From a checkpoint of a small sound classifier.
Model: norm batchnorm, activation silu, depths [2, 4, 2], widths [48, 80, 144].
Training: soap at rate 0.0018, 15900 steps, batches of 128.
Rows from block 5, named by matrix and row number. Rows with one number belong to one channel. Each number is 500 + 40 x the weight over its row's rms, rounded and kept within 0 to 999. All counts start at 0. Numbers have three digits each. After the name is the row's rms in percent of the matrix's.
# convs0: first 3x3 conv (model.blocks.5.convs.0.weight, 80x80x3x3), inputs 0-9, a 3x3 kernel for each
# convs1: second 3x3 conv (model.blocks.5.convs.1.weight, 80x80x3x3, transposed), outputs 0-9, a 3x3 kernel for each
convs0.7 099:490436445509503534482559482542497475523490453500469500454544463496517470539561574488444484510471489471558483505460505423442517546515505555490440511549529498530590536476469447462499489448465517491507469496513514468475563453437528550476491485491473511463370488517514501530
convs1.7 100:479443455513513500491483486428519556513517455476480494483582574480454558482506507534498509525474486514385495520461506514514498484484518461481472469554489533510479514531564464501494437509629501477506465521451531542514514506544482442523450465474447445532528578493453496518
convs0.8 101:505414504517492521516483449474518557530558478477443532568474466471480583445563526596588489471530467514491462497510520495472550540438536519492484517504410519490478562526517487496474479485566492457503443548487498525511536479555508488502457451468472529560425495511496536505
convs1.8 100:555479495485491540529521493527477518548540577477498540466531492570445412505553469532472487487537477534488501509524560529431504445519459548568525537450554568521411507491456449458499431500568472502483570484544511496480518546491501498466529503529491466501424473484540539602
convs0.9 100:489450496473473481456472411461458544547441525432495441468507518520506484509508597534491487508530551492501573502581506548549471441475478498501484511517512504559530496499515477437486507542448471468500565460501526530427551560479453463532584494459538473485471546490483503539
convs1.9 103:462469476482491532449465515525512468443551485481510520478495475410479484555467477506541534587502534449420545513511478517476552487482525470517543526555486513520490595485482461432464449501410431477544438508475522444546474477525440470497488535516519478454542475539540447460
convs0.10 100:486581517492561459552538497540552489505425523498517538469512484460406449507469520588543588454528579380525529513586509501405531469499492508476506498475582498530487497480533583504417512450509479502494448434492487446550531451431467528530521532453503553461523492528457478560
convs1.10 100:452486503494534532519511464463523606455543456548578447445486530520511487512499534500484580562519535519514520500579534551535531488467611559518503484545500497548511471531545491562564563496506432441536493523457449476483451464447432551514526476502445504510456488484489549509
convs0.11 100:439496555559440447495555493532453549458477517544522482512491471529581455496474513540518483518545489558420457456464526465572501476478490445498491458543445528437519460539440481477511484501547469512397501434489521458520530504494414513414555487477416412524490504488521430549
convs1.11 105:463465542429537530479532522447528555458499406454503480483484468518540518462499482521487501517501443496524440480449512478440551426535516548467530496523507528536485558520525488512447500510567577498462492512535498547513488493500658466416494570462533498544544477527521468439
convs0.12 098:491523536461529497525530465567495519525487471500527536460527483464497535484465506511490441414541442547517518472495510509484460488477501588481479472451556471562533494536500504547553483475466553510473469512501506431538560603529468529512477485540523569423430482512449530444
convs1.12 093:464459505435471511478496460521559513523487552530577432522508495529492491508528439545546415456548498463477511479458475515505583519522512569531545479595505491543501514503510519482477486519422472499529581560495447499469521502543526514472509497446494514483465472447531512534
convs0.13 097:462546482480452515565507463514479489519522508497457561550566506507492487527493430572499504492477506496565444499493461471481458529539488424483428484487456468519518466513512534554481528499522512488457440472497517430486529504517465455493455464482439493470447528500505466530
convs1.13 102:522434523487485550479496454493471554448481504523464425503519543514422503475516498455494489515476412456489638456420489494531529521461439544545525581530472480484503534501467533521482435483488475557443508585480436434503479478546509483498480467500470529545426520467448570466
convs0.14 103:461508475476496554545586553492544494502543501514487437430458549501490486490519523507527494552526480505487459489629536524506493416438504502501551440484450528508446466513461453521528498589486466490464487450495550505489499507493530485438448477533464462513485493514491489498
convs1.14 103:493471488587461497499457467415470547527427480515593480525560488510496511472487477520582540490547477494441508537499473495460498533544517544450508508479515500492499471436518482431466477526578538445549470456484515480495503493477495489468522494406417537436462476528421454551
convs0.15 106:494490461485546544532424431492464565486550442544493473491478541431500531451574490517486562613515421486494527475502502519487439456505551522436487472466483494461464460479481528540523496485559486531470518492481486468499420456508528510479417483473509537521414443507525468477
convs1.15 103:518497464626444506470536509501485552428504554518496481505512498475510500533476446436555495520568539463480549450539466556432488507450455500511483484567463465451511482472421500494530485480454489519485488557503550407436586451464481488489485469491444477548510483441577459499
convs0.16 102:487461472597491562482536464459483485451513461457494477482539495493516407480484495472537473499446567436516447528523405519438477533441500481424479542461479496481444467556554454575581450556519507495523456544566512555459516509462501543483580562496502477453496508497572453458
convs1.16 101:433529439396512551507574407537493495536476562429540502454541554512402536464507485443477517522522580530493471603551456551487519523470458457470504516424489542473492503462558437584453517415500559482501429491509497496502495558562469505493536548477469579460552517440421447447
convs0.17 099:470457517484494470447500509478469444439547500463519513548542579586470444529437459563565505472475474439457561510518528531469500514476497487433451493496478503522536550623517493466449433527496534500492504521526541468453483539456506478486512476491470573427559515547455457557
convs1.17 100:482530523465518519463507441476542465592474550501445584495525493409518483472512515461500459504543479488486466486507553449469520497515512474494531507469545555554492560556555477460504442527504529449558525495444517494525464497490467473485556503505533534511581508515467497497
convs0.18 102:518491488497483518469596560500493508491479512454486543534464568483511503432456518554524442491499447473521583511515551552498545496510469497442467457488462512508524494491516447455489489437492483500536471467495486521459501501454499549450454468495474436438444509455491461466
convs1.18 104:473550498525493505517520472497488467497471484486496524523556436505466443565558487527477501436501523526469493575426496530481463560544510494532500536459484472549561498465482478472458481539512511509474512530529463448503560449535523468541487475476522481590555502443460479520
convs0.19 100:528532470493426523494531528498573538461448495471498435531428512559522496550516490443416563494443506509528496507620460513409418522508551522555471456486513495490537434542538521547477510583468474476486516527485491463532486470510504527458433451494494465501410553493459492459
convs1.19 104:466471502493486436452442472437484473399517462538480501440458468514528500427530502534540572515427503464528522554501537425477470509470491451513526533486466602496522486473528449546470613508584459583570520468541482499533500465445442471524453536464594529513486538552421487511
convs0.20 104:471498458450389571527545471569496502513495466533515458563482504505504510512467485570544508460489519455460539444559545543466475587488496518554503470478591439424437550513484507507505461545460482505470437486548454536498573498490424482541543501483533505521458501481557445499
convs1.20 105:496530513532480587467446472498515449517504538519503458538521458493549565514474501527520538504461499443554596521547518535461430496520529476467483503466491499478425457436569502459533448475569504507511465453471501469478484471468410525575476555443461537563482473435523522493
convs0.21 097:502480524473473521552531418535446500509445466489462484492487481449451442471488465444462522526531564534499485527485494492453504497486535485551431513494500488528449511622433526461496458477515569479473470483564528520507512571503548453448466485460515492503506496432540529472
convs1.21 102:467490427503527516517491476444456505438473525469516450507442452514473521514477503535461524560472448450531481583487512531557481499519406470515508492412427533499459551503502464467521519507440542494494553492569483478508577543554453562598500471526535519538452533488526481511
convs0.22 099:538491516531549483440519550521505474475544530497591487535527642461508557547590524456523420521502510406484517456525543507439434480487512421515493457557535492457461492472508471503560513470516500563468492550474490490508498539521485476494520510519536514538477490515491507513
convs1.22 098:529489438487495513506525451506385537482501500450524474471501497484576522497452514593528542528509456501539522574512446453493535515480572493571489514471542531498489477522586518467427511454488575518557506568489535484550553445443527486455491493457514475447494479493542504531
convs0.23 104:485508509586433526565514495536559530495488490486494441512529518427480553454483517494447503470502503528457497505506479512503460502503590479511505445539468441483527565500516505492511483565503522511444517486455507580546448458515449505499489556630581469491522542510452479530
convs1.23 100:483422536566471555471456470456458545600511496519511445512543514464524481466506545509554501508526439502445515628497448497566446465463494554455475539584484486542519399477487513471445520502549517447501500517544537568487616532545442476466456511496504459559520516511471482452
convs0.24 105:542457388478510509507531493442538528501556538437511448507463482478506465492564465459570440419492512476539522477489493429564499507563454483473497507492535473531485516482439515549459556457541407435517467532500458497516514488446474475461531494529525497494490464513524462412
convs1.24 103:471474458489541502446549431441447477511448527481457455522550600495470528479569479498446557455472541548502506465538509517574499444495484465534503494480524428473481524512488532480552494475469493465507506523459497497516573612525457464463578468464491452489501456463565496523
convs0.25 100:458526522446480514447399528511449510465462564464490467447504526477520481498540548450522526477518490529495514531501533484453496480476533516573502428496483582529486425430479450515435513486527473491486495443434496493511530587490430472503551554523455502522464502603503524509
convs1.25 099:548465527501429544502544485469493469462472575512479526625515510490521515629549539521481543507548482443439499513519533510553545538520516568506554518436581495452509502571459515541483497529504504466502571500447547478487500502579470467542533525460518578517516557496487537568
convs0.26 102:514491476506514416533517522522517495469455502534400502489412506433478495539511480487534474525445465574558562496480499480493513523550421514514508494492530454477500476532560536464506537510584509504509525471479522485451487501509575526533429409430511511492415523538508512477
convs1.26 098:525538497449507481497471475480512517485426538592536539523503464505453464499533544487575520401481459493595498529536466439469480551504592434539492486534530576539564509484485467490430478507483489460541482503477578544562433506472581551525499435463492537529533511555498416523
convs0.27 100:488483574512467432506465546491514495481449505535500565415563529455457568507447444573508513504549429481515495485480561498481530420597488458449467496471468530469452457436622510527511542462543552491465483447493589533473554432512559486465492532512624544471572437541560512506
convs1.27 102:507528554465630475595518540534479498506432499604453501523479474474543559524551476484482481550550497513507423500467535526534467418426460494489477500463513476473459487477464516491535485524482437482545575461448492452481451574566461523477461490538509497451533525466491587445
convs0.28 104:515480530508499591445480493562469499578514492461471442504542443502487474440532558483505455417531540537467452429465534521448514575488516524520536444534522450500552576506510520465489509519462412469501481474482461460528475570519452500510517496497485486520503437430474463459
convs1.28 099:453490548490476469485454537462482553471432486475503501455526486499533489522545559512397475543506487458523514551552532508589508512488512485505427514510460477417527526518472479534491495488565536512492454499582473389511550420493468461511453481553538535525461522448438534551
convs0.29 102:495524477490499498475474467406443558511461476471498584487505520507492516494426452465457467514560514505504520504533514496491484508529541500459494464431542515543493464482431474477465534537488460481496464440457515606550464494600508598457437503533520492576531484498446437412
convs1.29 106:499482474518509497500488533517518589452485475593452470445453543497494479541550450498502525536557515447421538494542445539510500509471529506541481531449566453547514497534588506456477485494476454569567490446461445501566443485505547489472477506540506517431480495546465473457
convs0.30 102:502472499501524509504549492480533441462480519519510530491480542506494457514475558519519534579445470475482418508472457477469444538517536423472489476511466511431477469532578524560467479521473472515557540466490462478548517477459512481465537470509542512586498415528497493453
convs1.30 104:534535533548468487427532470582492493489462496521513500422540517409520464568513531498470558495477467523459544476496449454553486515488449484513486451441521507535506532458481509479469519513417518555519497498491458424492477448452444512521458480517463578488413559452499458572
convs0.31 102:472495486470531484470474514471472480553479481524414521457454498499549443517410483528553524506507514505529543479428505445503511534511457477454535451543575513433525534444472493467494622578545486533520465462438477457481492449476477473480439502561506483453488468521555509434
convs1.31 100:447463483560472523522513504385582455557451441467539511516535520478535464481520506521552494477465496511525502482591616425475509514450459542522476503463535468500531512520508433512499519460426575482436538473497558589613467519582484469550470533443525544513500589464505532511
convs0.32 098:508427488461486507490491527481493461497514510529478465538459484500435500505506487469545446428500543538499561539531447405464492460489547549535499609479516485503482515545503500468541543513520532411478486494530433461471417437514526535459411456491486531489564508454493521442
convs1.32 098:470452438497490469439412458472447443554532538498510509459487435479550487477555550505492529497493507443507521495497471497511477474511552520523591537632506539527487526491444432493493437453433489501483519519535593592484492520510541497490546477550445490570553496612498470458
convs0.33 100:544459491485501488497546627576572483516416505540483502538521479464533507430494588483431518508486471482476430466439484429522479454520566531536477547493449548482485469484542462452532516444448482538552480562437473496491465498576465474536473520515536485470470493534486568509
convs1.33 103:472467530550478586503518534573529444539470476461523590468535501481505500545464510518472462570479495474484516454505514458499473506505487483530548520532486541571490510518469534468547496394507471438489489493484465530501546545477484448482531439478506535469534477481521464544
convs0.34 103:468507515492562492486493535455502498503473529477472489495544493501534489495507480472474400480535404459540583524516457427411432482527488508431569506442490482486485433561542515542475468453512441471593456484501534503487550481493521501527503499442493482474474453482496464515
convs1.34 102:462438467481473467457498552551496575482504524524499440562427454454545453461484521532550522532446483453499475554466538487545504486514470470481464535550442416500509541467442445560544482523446504463496453503436492509538565552538488446522529469502453529415476473509540512494
convs0.35 095:622460558554482524528447507432496531500429513568511620457518556487473497547456504506492475474495513483474522498492532532553537537515500453464478527518500520474522492539464477518583531567498523516446567485521558519508522514564529474557533502536460490561529498585494475551
convs1.35 092:499466470500453499511504549475478437551459503493483488461481497495487501461451546478480527523510452523529493533497587407443515485473489541512460545531523463599566546488430446464451530504484386462431429473461518485438490500460525470495527496588513490501509565501564488488
convs0.36 095:489489553501481492494476509598506452484484465511492523494565511508424477480493453445513420501490527502498410513510460456513526467472508435483452470562521479539574517523529493512484470443474485485493486497528507546543467509472434430530443475503458490411508475469540520475
convs1.36 100:468428527482525486573513509531500521458489507482543489438429636485578462549497461496448553518477509487478502492486529525536591470457468493486476486501474564521463468458458530502572497501448529504447476544507460525459461503546453497450482444525517428541513515553536462486
convs0.37 101:485502538551474532541434475448470592500477421556476423489590594489407486469521479451517517488499549418501468544484514545547467542490510485529531562514512462549455463473491437500507453466484446513500527481463490561511484432577493518490447489515622515428511495499522486577
convs1.37 102:468505504504515546446529474462504499491552450499549488462523507456427496526502575529484450550497522489487490444475450485480430492474558459497509548458440551507495527417466573511552471505499524473500438510521563559515534523503459507487483499515547581545441480502584428547
convs0.38 097:574468453543503523526500491551465436456440486559481406483518551465501497496444527483403507509530528520481451503479429417472485514385534421470530481488571492525601487499507567528495463525489481539487596491481476479497497542580469500522563563533529526533501537498526478449
convs1.38 096:508532497519472567541521503417525508575469504522481497480498554447491494567485513483485442519455519450464495453515437526500439455468518527468534542554498470460530550469477496494552548489456517456489491500563497478427586532517500544509502548495470493494563500438422494462
convs0.39 099:537532454519500514487507415508497553475463499502535493473521447505493564502506543526521454500450462506521451591507463506490479476524459489554521477474523544495489511536549487554446531573537516391493548512516470540533516525574545517431547557486526522511485472488473482509
convs1.39 101:409468463479560416482534564587601474529481517474485448495512509540466508489460495425524518502503462487508534558553399448496478485520460517507620593508508516532502584568519449572501520487555464519442529450503479493472536486507443402491542532442498538503569480487469513497
convs0.40 103:479491480539530429548509475464492509439434476487462506503549522560419433500602430483454532509448523549494515544484474505423525434463400447531502485512526546496486484438442490589528502490502482464506552516481498431530447513477461558510493504539474485470545513485478493533
convs1.40 101:551507496472573480538505499480512465515502490453497475575435529459494469500534502490467473565530517517486463522428417576507543483478462499551540474476478503486503458514486593495521478513517501438471462493522463422511475494558546418492520502560515494471490494554549515498
convs0.41 096:500431500517469507511501453493382476503531529535552495513475468470490478576543499515431431492482514583514504498508478501467456549461436550527502532625506465448454541444448498468454475516507520511483533534500490548527482523532446542517486507504528528543437514537455505476
convs1.41 096:507527555483605486396503465466427474503466501487548480554461500556420486439489532485488420477492494505489458481537507477510458483436483478567577479470535548477414528485455576434432528469501506458588485435493497515498421500498560549404499558437474475521552466577508469496
convs0.42 101:495528465529475510477461538448480475532517497516477483493515535484523537484528492476490514521489469494545508452458542611475518482547526513465480515513578455521470461442557492495549506533463490495472432451484463454433469538583465460461493443474492508514471490480479602494
convs1.42 101:593514518488503553459485518540484423481425511522438534438483519546479487481382412392474451517473473529449496449531446485480449586428504466557484458423500472459547473501488529486529523473430523413501523484610491522508516507438458481501480489556511548515530519484453501507
convs0.43 100:509508479408451536464464457473498456458458480541497473401453461485487447526563532504558437454520505432542484439435454484506482467416504518496449554469540510579535492486552497563562471533506474529514515426468510507512515554635523425542486448457458521456453507487492525502
convs1.43 097:468530505472425510526524578603485508523502553496526564490554555436531509540495508540518408571487529455526477467473475456499509511471501460507503478551514481537521525495537547545530515464454481473502472455458478516410519535488570539471450491489521492584458532495491501562
convs0.44 097:505479504451533457539483520535476498468503417511511433507502515504508544475441507483460436490553505458522503554494463511500576441480495490448606531460494528499503537449522467514523526558465431452404567567493467511504534486457535535503574458551554507524488495466495492490
convs1.44 099:559569447488598527555505498425517587536471531496403468475539483416493523581455502549473610451551442531435529424462446458509473570554518547492497427569379470518517477538544493493486460531509486458509508557553531464471520518499469521444544530530574551493456533486509485529
convs0.45 105:525483444358473551507484534533436511474477397455548458500483489470483507432462508540545636554502462486468460488510487514577470504511507469464540561484422510491502441529530550535500597480473506485508494519497493528478515466462510582541438516519505524464506526532548543443
convs1.45 100:481481472509520458459493486528563512431468494495533555549541458477514525552484482577538492473440502583614498550521453488562570532442459459569574468540436550470566494490463482480515483473457601484549446541525526485527596496496490555594549504447485517473500409562595569513
convs0.46 101:412534495452504463498464467565553401535457510409509472498509521464493553529464488400520492466448537466552507501499397490464548465494486453485515451441484521528499532598539529488482470543508546518490542541442558463515424465544511569443461494483427434433503505519532483576
convs1.46 104:454469518539505572510568437462480490471527504491477455485462545519486510477449451442474485525506507429437528514491506519513478500481470432505473527459483460495431556525603444425568536543454476544503494547533501475515548480577488479444518555472501538550516397460537516461
convs0.47 099:502489538484500505554510520450517555489473462533460503454520428493523484452465556476506536495531517537500536479504522552522500565525520533458442508524452526466506543470508459497524410549509465461569484463456504501508496488540453569475450441500504522527489488502513462480
convs1.47 097:512546530503447495468436507472457477436599453513522492533481484483478523485502524467500490463461521480536556420536477465493445501501489519459542416472497485506477520484462549504501548524540501523476488487474471504526432541497604533503512471497544517477495484532471445518
convs0.48 099:460496521440460404438475511411509486465514420469428512481516515462526549474486562449449545453594432516511465497491542509521509394496493500481483462481494446528484578504463512484571535512519520512478555515485518518468509490413566604539564485502561450470457507546608481527
convs1.48 101:510492457526510534398479494459478454518518526455517477469420486477508517555410515450463486431547557481416509498499494528531502511597597474527508542504551539542511506501474550465535497508507513511458459461486512567473509541515522515536455497516487567427534471558431450513
convs0.49 103:432501514455514503590546462557554486445486513530450433444497469527439505505556475512461473549521460464533531527532498500434507488450545454466574459441490539458521442514513505553462480464474459476466562451501445506521528492489504523494461394454502449494451447520490558467
convs1.49 103:511558505501415454489450532476559519517452488487501520555504521481446462565538468527440485506493545568518531479472468454479463446501504485522549520495503525496517528537438478498536524471484510492463529493524481486452436495509526477520516600453525554496579488538483533523
convs0.50 101:485404477473493583470546459541550511490470491514509520553476500443444448503521518483491510524519446501543469480505495556460479592484492591468466490399482459529545500529524498566441485509457573461490470523508483538508607545458396439493516518472465472581486499439508490460
convs1.50 104:579462537497509487487499529534548441471431446412581482452447494619508483507520594551475498473434471395483485514468554506377501512484495489504438498496557488501549456455495509535459474511433436538544448437512469496460467545541490486476520513532455469515476480478566479553
convs0.51 095:465542477469533509439493562494473499425506434478444480486479468482559455520542418461484471502580436495487471496520464587472471561508426416518512572538530461489537500477521516607455435514568478534485475527555461449438617497447530486499506487515483474487509489453434453506
convs1.51 099:450571520461492482531494527545500525547513539549511491497424469535475535495573479524493539519456542482506479531489544503497511500588416532507484468518567522450508493526484537532521471489552553449469454519439553537549509465453566555547452553528501483516553558513483529441
convs0.52 104:455534492477388451541593466479515457494429488540472430502458482484484531501468530492549476585494506436497534441474611443533521493489463526486469520488489438510464460572522506473502471518513470519492556554573554466468488475523513512477456470506504498510534494450643418459
convs1.52 102:465561473480470544512467496473511473465552529501477558475434588442580470503542510529444480560459530465522444509512483543517452545442395500438453503502498540431483511434491495542468480558558557584445491466470537432460414475449523524521530484525508461503474514538463523526
convs0.53 099:449531472476533536488532532449529440540454520485466561526514554519489483480493509519506503587502548550521475479566511522463524506443502419459511472497492558489456486440502476501481458447466494478531612488458557481542576568420513536460522501511457481497465522487488412521
convs1.53 096:445497556528515439493485579440520614537531452582523545500489486529516436485582508494540494467522529464524483509497548481513494440532432547554464566437540508540543478535474523466467509444548517461399509495440491484531557454560559464534489481439467492486551527565501457518
convs0.54 099:473399530467569398562559531524489556499554450530406483417497531515452544469493518488463533453391556494536485505452512534505500427482499585547521589515556449500447522466543582481523539542523479454499563546521528486507557510510550591461405559482487489505467535530531469587
convs1.54 099:503479574493428453510502603564523482464551452556485527549512488483491519457504505447517463502449421485472543473459499557447494540489538525528547510501476559514526526544460535513510494555488462557492439469549477504483487490517517456521528509463528505448430519464530453493
convs0.55 097:429559440467483517502483483519530470573484490455518492440510542452527516479500529459500494530505517525484545492490514496502522475569558489517506570458481467484440425540552454512478467484458584504462508473426470451497506578493482540461511536500466495523516467507552475439
convs1.55 099:536426495481500475482475457472475523472510539539424575487489596564422428518499527473489537549483464539503482487463470492501485489513514462570477479476543499402569532509444435431497506488512515524550464521469460567568401443578528486468525520509451478554481470505481479476
convs0.56 102:471439510467538492466486516508458433539512494558565478557467449531476488556463472528483536455476474517561465554510452494470497436473594515543554469464561438542558493413523496465444424549508388482497546506476469527542547461475481520495485476523593583577509551455475525557
convs1.56 097:518496537525449509488524537481419495497503540508575544511551479542470534471480484504515552524514427479434492577591457491549506468496524507498515500459492504450471531456505534469515536413630490498441512560500536431493517448468510532469420555456550508564471456421416570426
convs0.57 099:465464510462519511471494476489442568566600426522443541498500482519521523408545513545578477486566422503503512538522528539487489481544450475528531521455490487494457488496521464508582561442547537505460543501457537500577429474485513486496528428515510527421563494510596498493
convs1.57 097:528601492519489468482460444508516526459489531457571510504499493469424428534531399425477541515517475510510581541535431470580444520404481524525519518478501557439596412540462482497462523529454525462498483490466515474444476594519493459454431452461413438493476504559551496469
convs0.58 098:500457518484435470455475447533431524454529489546453470442452457536432562405472517518517510426417407517477591552477559515517468484480449492538544526485543528450472434543571484532538552462540489565546499532419515483480449524499506497498480506449491446469543472557483501459
convs1.58 098:450494537484516505460528467480504427511545503479478431465469519500396517575491500484522488520477526521477464555479484534494529515529544494478459545518504533498512433514455493433444445532466545496512548496561534474481498543474506515490500424450479527545563495479572522469
convs0.59 099:521526501506489492427607510470513452435500495537518468520420503604478542481516457473474483506481460484532459498498461436537498586478452444470494501470532442478551462524475531545556418553529447563550491529550439504508530454435543495539490506511613510479436536506468469562
convs1.59 101:460449514502446489512508422526518455461491524426552508433531504547542560490477425432490484497488458489470463509576519538496503507452525576541524511460525494523538478535450553508494506497587551511436530543474511538527483582408533477536484499442501498489518529459454489463
convs0.60 097:521450469492447509489508521486526527544482516468430490488503541437511467480464473498511414489460460567504438494498446443541547511510518530467493467426438470441484496479514569513508468508477512521486498476459512420428513503474476516514423500476535504508477525475492492515
convs1.60 097:510533481546466464480411525426532497527499487476533468498524510526467501520433548489507528545567496497509443494533469503552445548514562512478487492488545487526449503451406573528439475420496557545495491473407505489527601557565516520515545515455549532500486469450483453542
convs0.61 102:561446509452547541482503498471493486412558529489432532537439476498478417479467455461453492571479502568481424524515550462468489513570477573583476488550531529483554499513443516507481519499461449489479486462501488529454507573462504441449413551442514472529481507536478398484
convs1.61 098:440445451512545424457479563584519473471519455543487402457479484504496475458525455489459576511456491528454411477507587529499430474459431481469476576513535495437453477472498511479454509620439494484514499462466481506532389458478573526471536571528515473519458573487570502498
convs0.62 103:522484471513523524544478469581522448495495511507563541533486554474484476485397480496487455514478474536435510520509552530527469482627477416502467468526503529427463475447543486496560497490501497540560448511502545447559546512476456517530525542544540452570436511428515527506
convs1.62 100:505558533483557439520517454528436487568552498520494495504498479498562505513499448528540480469502468530521464482497505523611522495470487447440522507507520520484491504526513510512429487496510484438556474597493483418502494516534529559570527449447490523638539475451490535525
convs0.63 098:493508436451500476490429495506540520525466453585487457500484450489444511505541519429527503526471570547495438505482468428562517507464462499520532540488479516509458542534492456528530473581403474478532448548573534522429498494501511462565485440481492567555524530496466496487
convs1.63 099:423474503479491488510479558540520517450491501490538536555479507498484455445474541505499417488484457443429492538582466564508465511474509504449505474473420455434486495500493381486484516463523437514556502466467480543514545486506449501516434487504495513541471497556589492498
convs0.64 097:534487515502484480528589517602582529523485521577486458494494439426510477486492485458572490498473496467499528535502577473483492421436463524477498514475473457519487519506479549566479503465496535520460537450423472421498538490528614452504473498491526510527464488512520454509
convs1.64 097:475540508474451451503492458576558494433574468507474542506475524483472489475454468504538526470424494483519440463436527485511506439544470574549554576536505442519517502502473551481455485457494509603508562538475456492503499452508542510461555473512536476447453480466512513468
convs0.65 097:457517456539505472520492455544457543462480597459563462443507523460492544518447463552436476485508463486456449440492478509566508495477460500427560495524441556539477517496548465496528493557455494479569522448505426427512534459472446503451505488452466492468453458457489525539
convs1.65 101:444471429480516536557467472481500466516563460484559453441466570574530511534480545484501546399456576527478531521449519547556512480512567505484510490456611488516571479584580471558535475528524534507573466473493533486447423518447480414492522475492461485499504515566529436462
convs0.66 094:487595532496449511460536414546528494531461532503553469470460525539512470525439462565494523454460467533517476528538516522488525515495483459425487534529525551517501457534583473584548553534588475479512555455415535468524496464495497470482461544485555427496468508471506465510
convs1.66 097:447571549456512458426500557528461504534488478442456485494529503453509500470435445438438422515512447451568488494442543511478496485504462481513513535559490569491531532472457524535584531449484484480447512553487456506459499488540513514488495518474519514475508503464486585474
convs0.67 098:547555459548465503521489526521501499499513490589521476422476538509471435453518464515476447437579493506589486509517479537490514552532533478510465493490492504464573532457481454424432514440554488521462424513565494502492419495506425515427511518515442479445524455499483445512
convs1.67 097:460454436513510493578452505488485498522523530457587536464469446539507559507414573494507471471521430470432457509564520500549541473413517562501461479524489518452463510484425529494553443527479515519486472506543431507509479490436552478498514474533467457478502509496500454422
convs0.68 097:580469537596556543553595491443452488446554489536507505520569555481516527503506554456569425423477453511532485513537468507517522492548544515465511468516548517487531464430521452499484459515516428507539476444508491428515469514470492478516570527444543484497484507508472508490
convs1.68 103:513473518483474553497516517500457466522515433495474471494498542427487526512524523446425528566428503408494470492466455455495443439509586410518546497489535422509471496460537513527489462514479486546497464503561517529490484485490546450482461479526571537535585533527429484415
convs0.69 100:491486437497479513454474466520492497481597495537538531542510522454534495480483534549498450531541528565450489507464487517515509511546517476483526474484555526478443418467524490536501495508432487531498477570506492487445473473438540452488488556517408422480540429492388416492
convs1.69 100:491444478469459484526473507606495433545499487462520542470520483479497458572557535502438423528546552529484508493446510491548468524450545502488460489511479552474481501535484500486513529447556480479529444545472523492474494476503544437465467522460473409506459488543501427528
convs0.70 100:519502557465411488434589422557510483486478494463444477470519534519524543479528492485548491502528556507460517538515464515455511555540524540439504506526508483549575500524491455406461404571484511455515538540516501446454465474497513517530439536432501475568417511569467541496
convs1.70 099:466602483429487469497487508496470504496453502541504505528539501569541549517485462546475528392450544516473471587482542451503501514512505466459596530490527542530502551543483480432478489516511445440504493548566468512517490461548529506583443525468508526433494489456579529448
convs0.71 102:543469542469513435450560528473443560472458468474543525436473496471493482500583455554513548494446524562468479468500461517480476613513532431531534505481545505481477517466558473523476508480449453477510456522427465476582419499514566548453483573507612471543589489529458535511
convs1.71 102:453497447519480530501513480541455565548484489545449497561541436497534451500455436478515541490474508493573485435537500517534418505521512490527468508433493536474555481486541489579461479500524532526465469556471544443523522452455500485506447435446530545507420525558504492543
convs0.72 098:495539476432462551549481541470561532493563469520506499500484522529546522488458507454492548509515521499592405480527576553444476481479549436516454530407514424515484576513595513498539432451554556533485460592518440486468529522545443458507533525476510480480516470516491495571
convs1.72 097:548535464479443451527495554523496469498495557453536451492430459519465505475514504470478486415471418525544474482412516476465539562494421508551549520506573520497522493459491378456521512508554534528492485517470541597506562436456534489541514476482502504475468477441565471539
convs0.73 098:551459453501529519492493519523543468489478490498511429563556520475468534524505479461495454495481527571472404533490507536473513553535551493506560463521490531446498493504583504554476494483557475518466530450522481591503492428496508459464460487466488533562514513496549442620
convs1.73 098:542550471578538415465484541549558497471443523450511534577567508511471532436449468502520455454506446480487454463502522448419497428492540475473525495528480551580396476519545403559603539502507559486516485424468495496541529486502475536466482476457529470397433503476578453470
convs0.74 100:470512466459516564528457490449458545487477492458459485459572587486444549590532545494541484440508492526550533570491525524570540520520584487419500500486385488525524457472545520497493458490557509538485476470516603546523462536474569485549538471570458528461421483479507502554
convs1.74 102:557568518510492479407508518487481519554480481499495569513578533498449524458523512468433543482447477469539469609500529472508534459561424460481508517479511481512418501519553513609523490561540465537530405482459518479506574537453490489487472522522534485411491528534516444511
convs0.75 107:549481535437582501452546434545536543493522499568494417432494498535520549532493510559487551543459442428489506452502540507514519444419509444490515473426543485567490546536479476479501504530502500507479567490417559561486513554549568408560440512532474535456451493412558461458
convs1.75 099:451580538500433436427530541524546498537420535505435528471420510467508506581495453547475501431490574609491528526500466567503499542548569464509473573468496435502529507504484492495470571487527515505502449450451570480533415491426425531558512449527438499475570506533529482534
convs0.76 100:454527467477552482504503533518531499484550438505459509556433505513548549484477528495513456511480437581462540526502579558602477465508460507521457462528503525474446523527478480469530542467528411412497483530538524502487498517497515600479600445490521549470486521490472494506
convs1.76 100:523495549421427572545490503593552558506519463547529517502483449508489532518484519558462510567485522446468468522483489513523546483551432508496497530592532578467472520448488454531509445558543500461479541451467491435598474487442495511473469538476515441450504498489487480495
convs0.77 102:502490550469524511515538432541480381518471543506496480466480526522497456507543498553546520493506597496476519445460498511477475500424521503502458468543491515515479496472479527499496512482491515516513487456550521493511459520512504453460547551471521453496518525432517546459
convs1.77 102:444458484537519465501500552489464431511480530489552495434600495485460516596465464514429434562530440514560561458486476461445455475535483558474516510508512490549509435602538493522492507487473595479474565464573521486450520539511507474461491493455528543456459504492544504484
convs0.78 099:456544507444537506494522460534466481510510539500483540543467564492470463457491442496536484497505492509418533538502491539517568477492455488465465520471413544531506483477464463490460467459486576559420423512532505476460429486422467469484553507549466470463511503503609527476
convs1.78 099:467509446498534529524502515558464554500518464527447563522552465404478519489532521494459535523591555498503461517445537481498487495473459555501454510492505484461482451451487489536526396478526575499428461468452496448481574517464514504438431473486527509572469544532489438452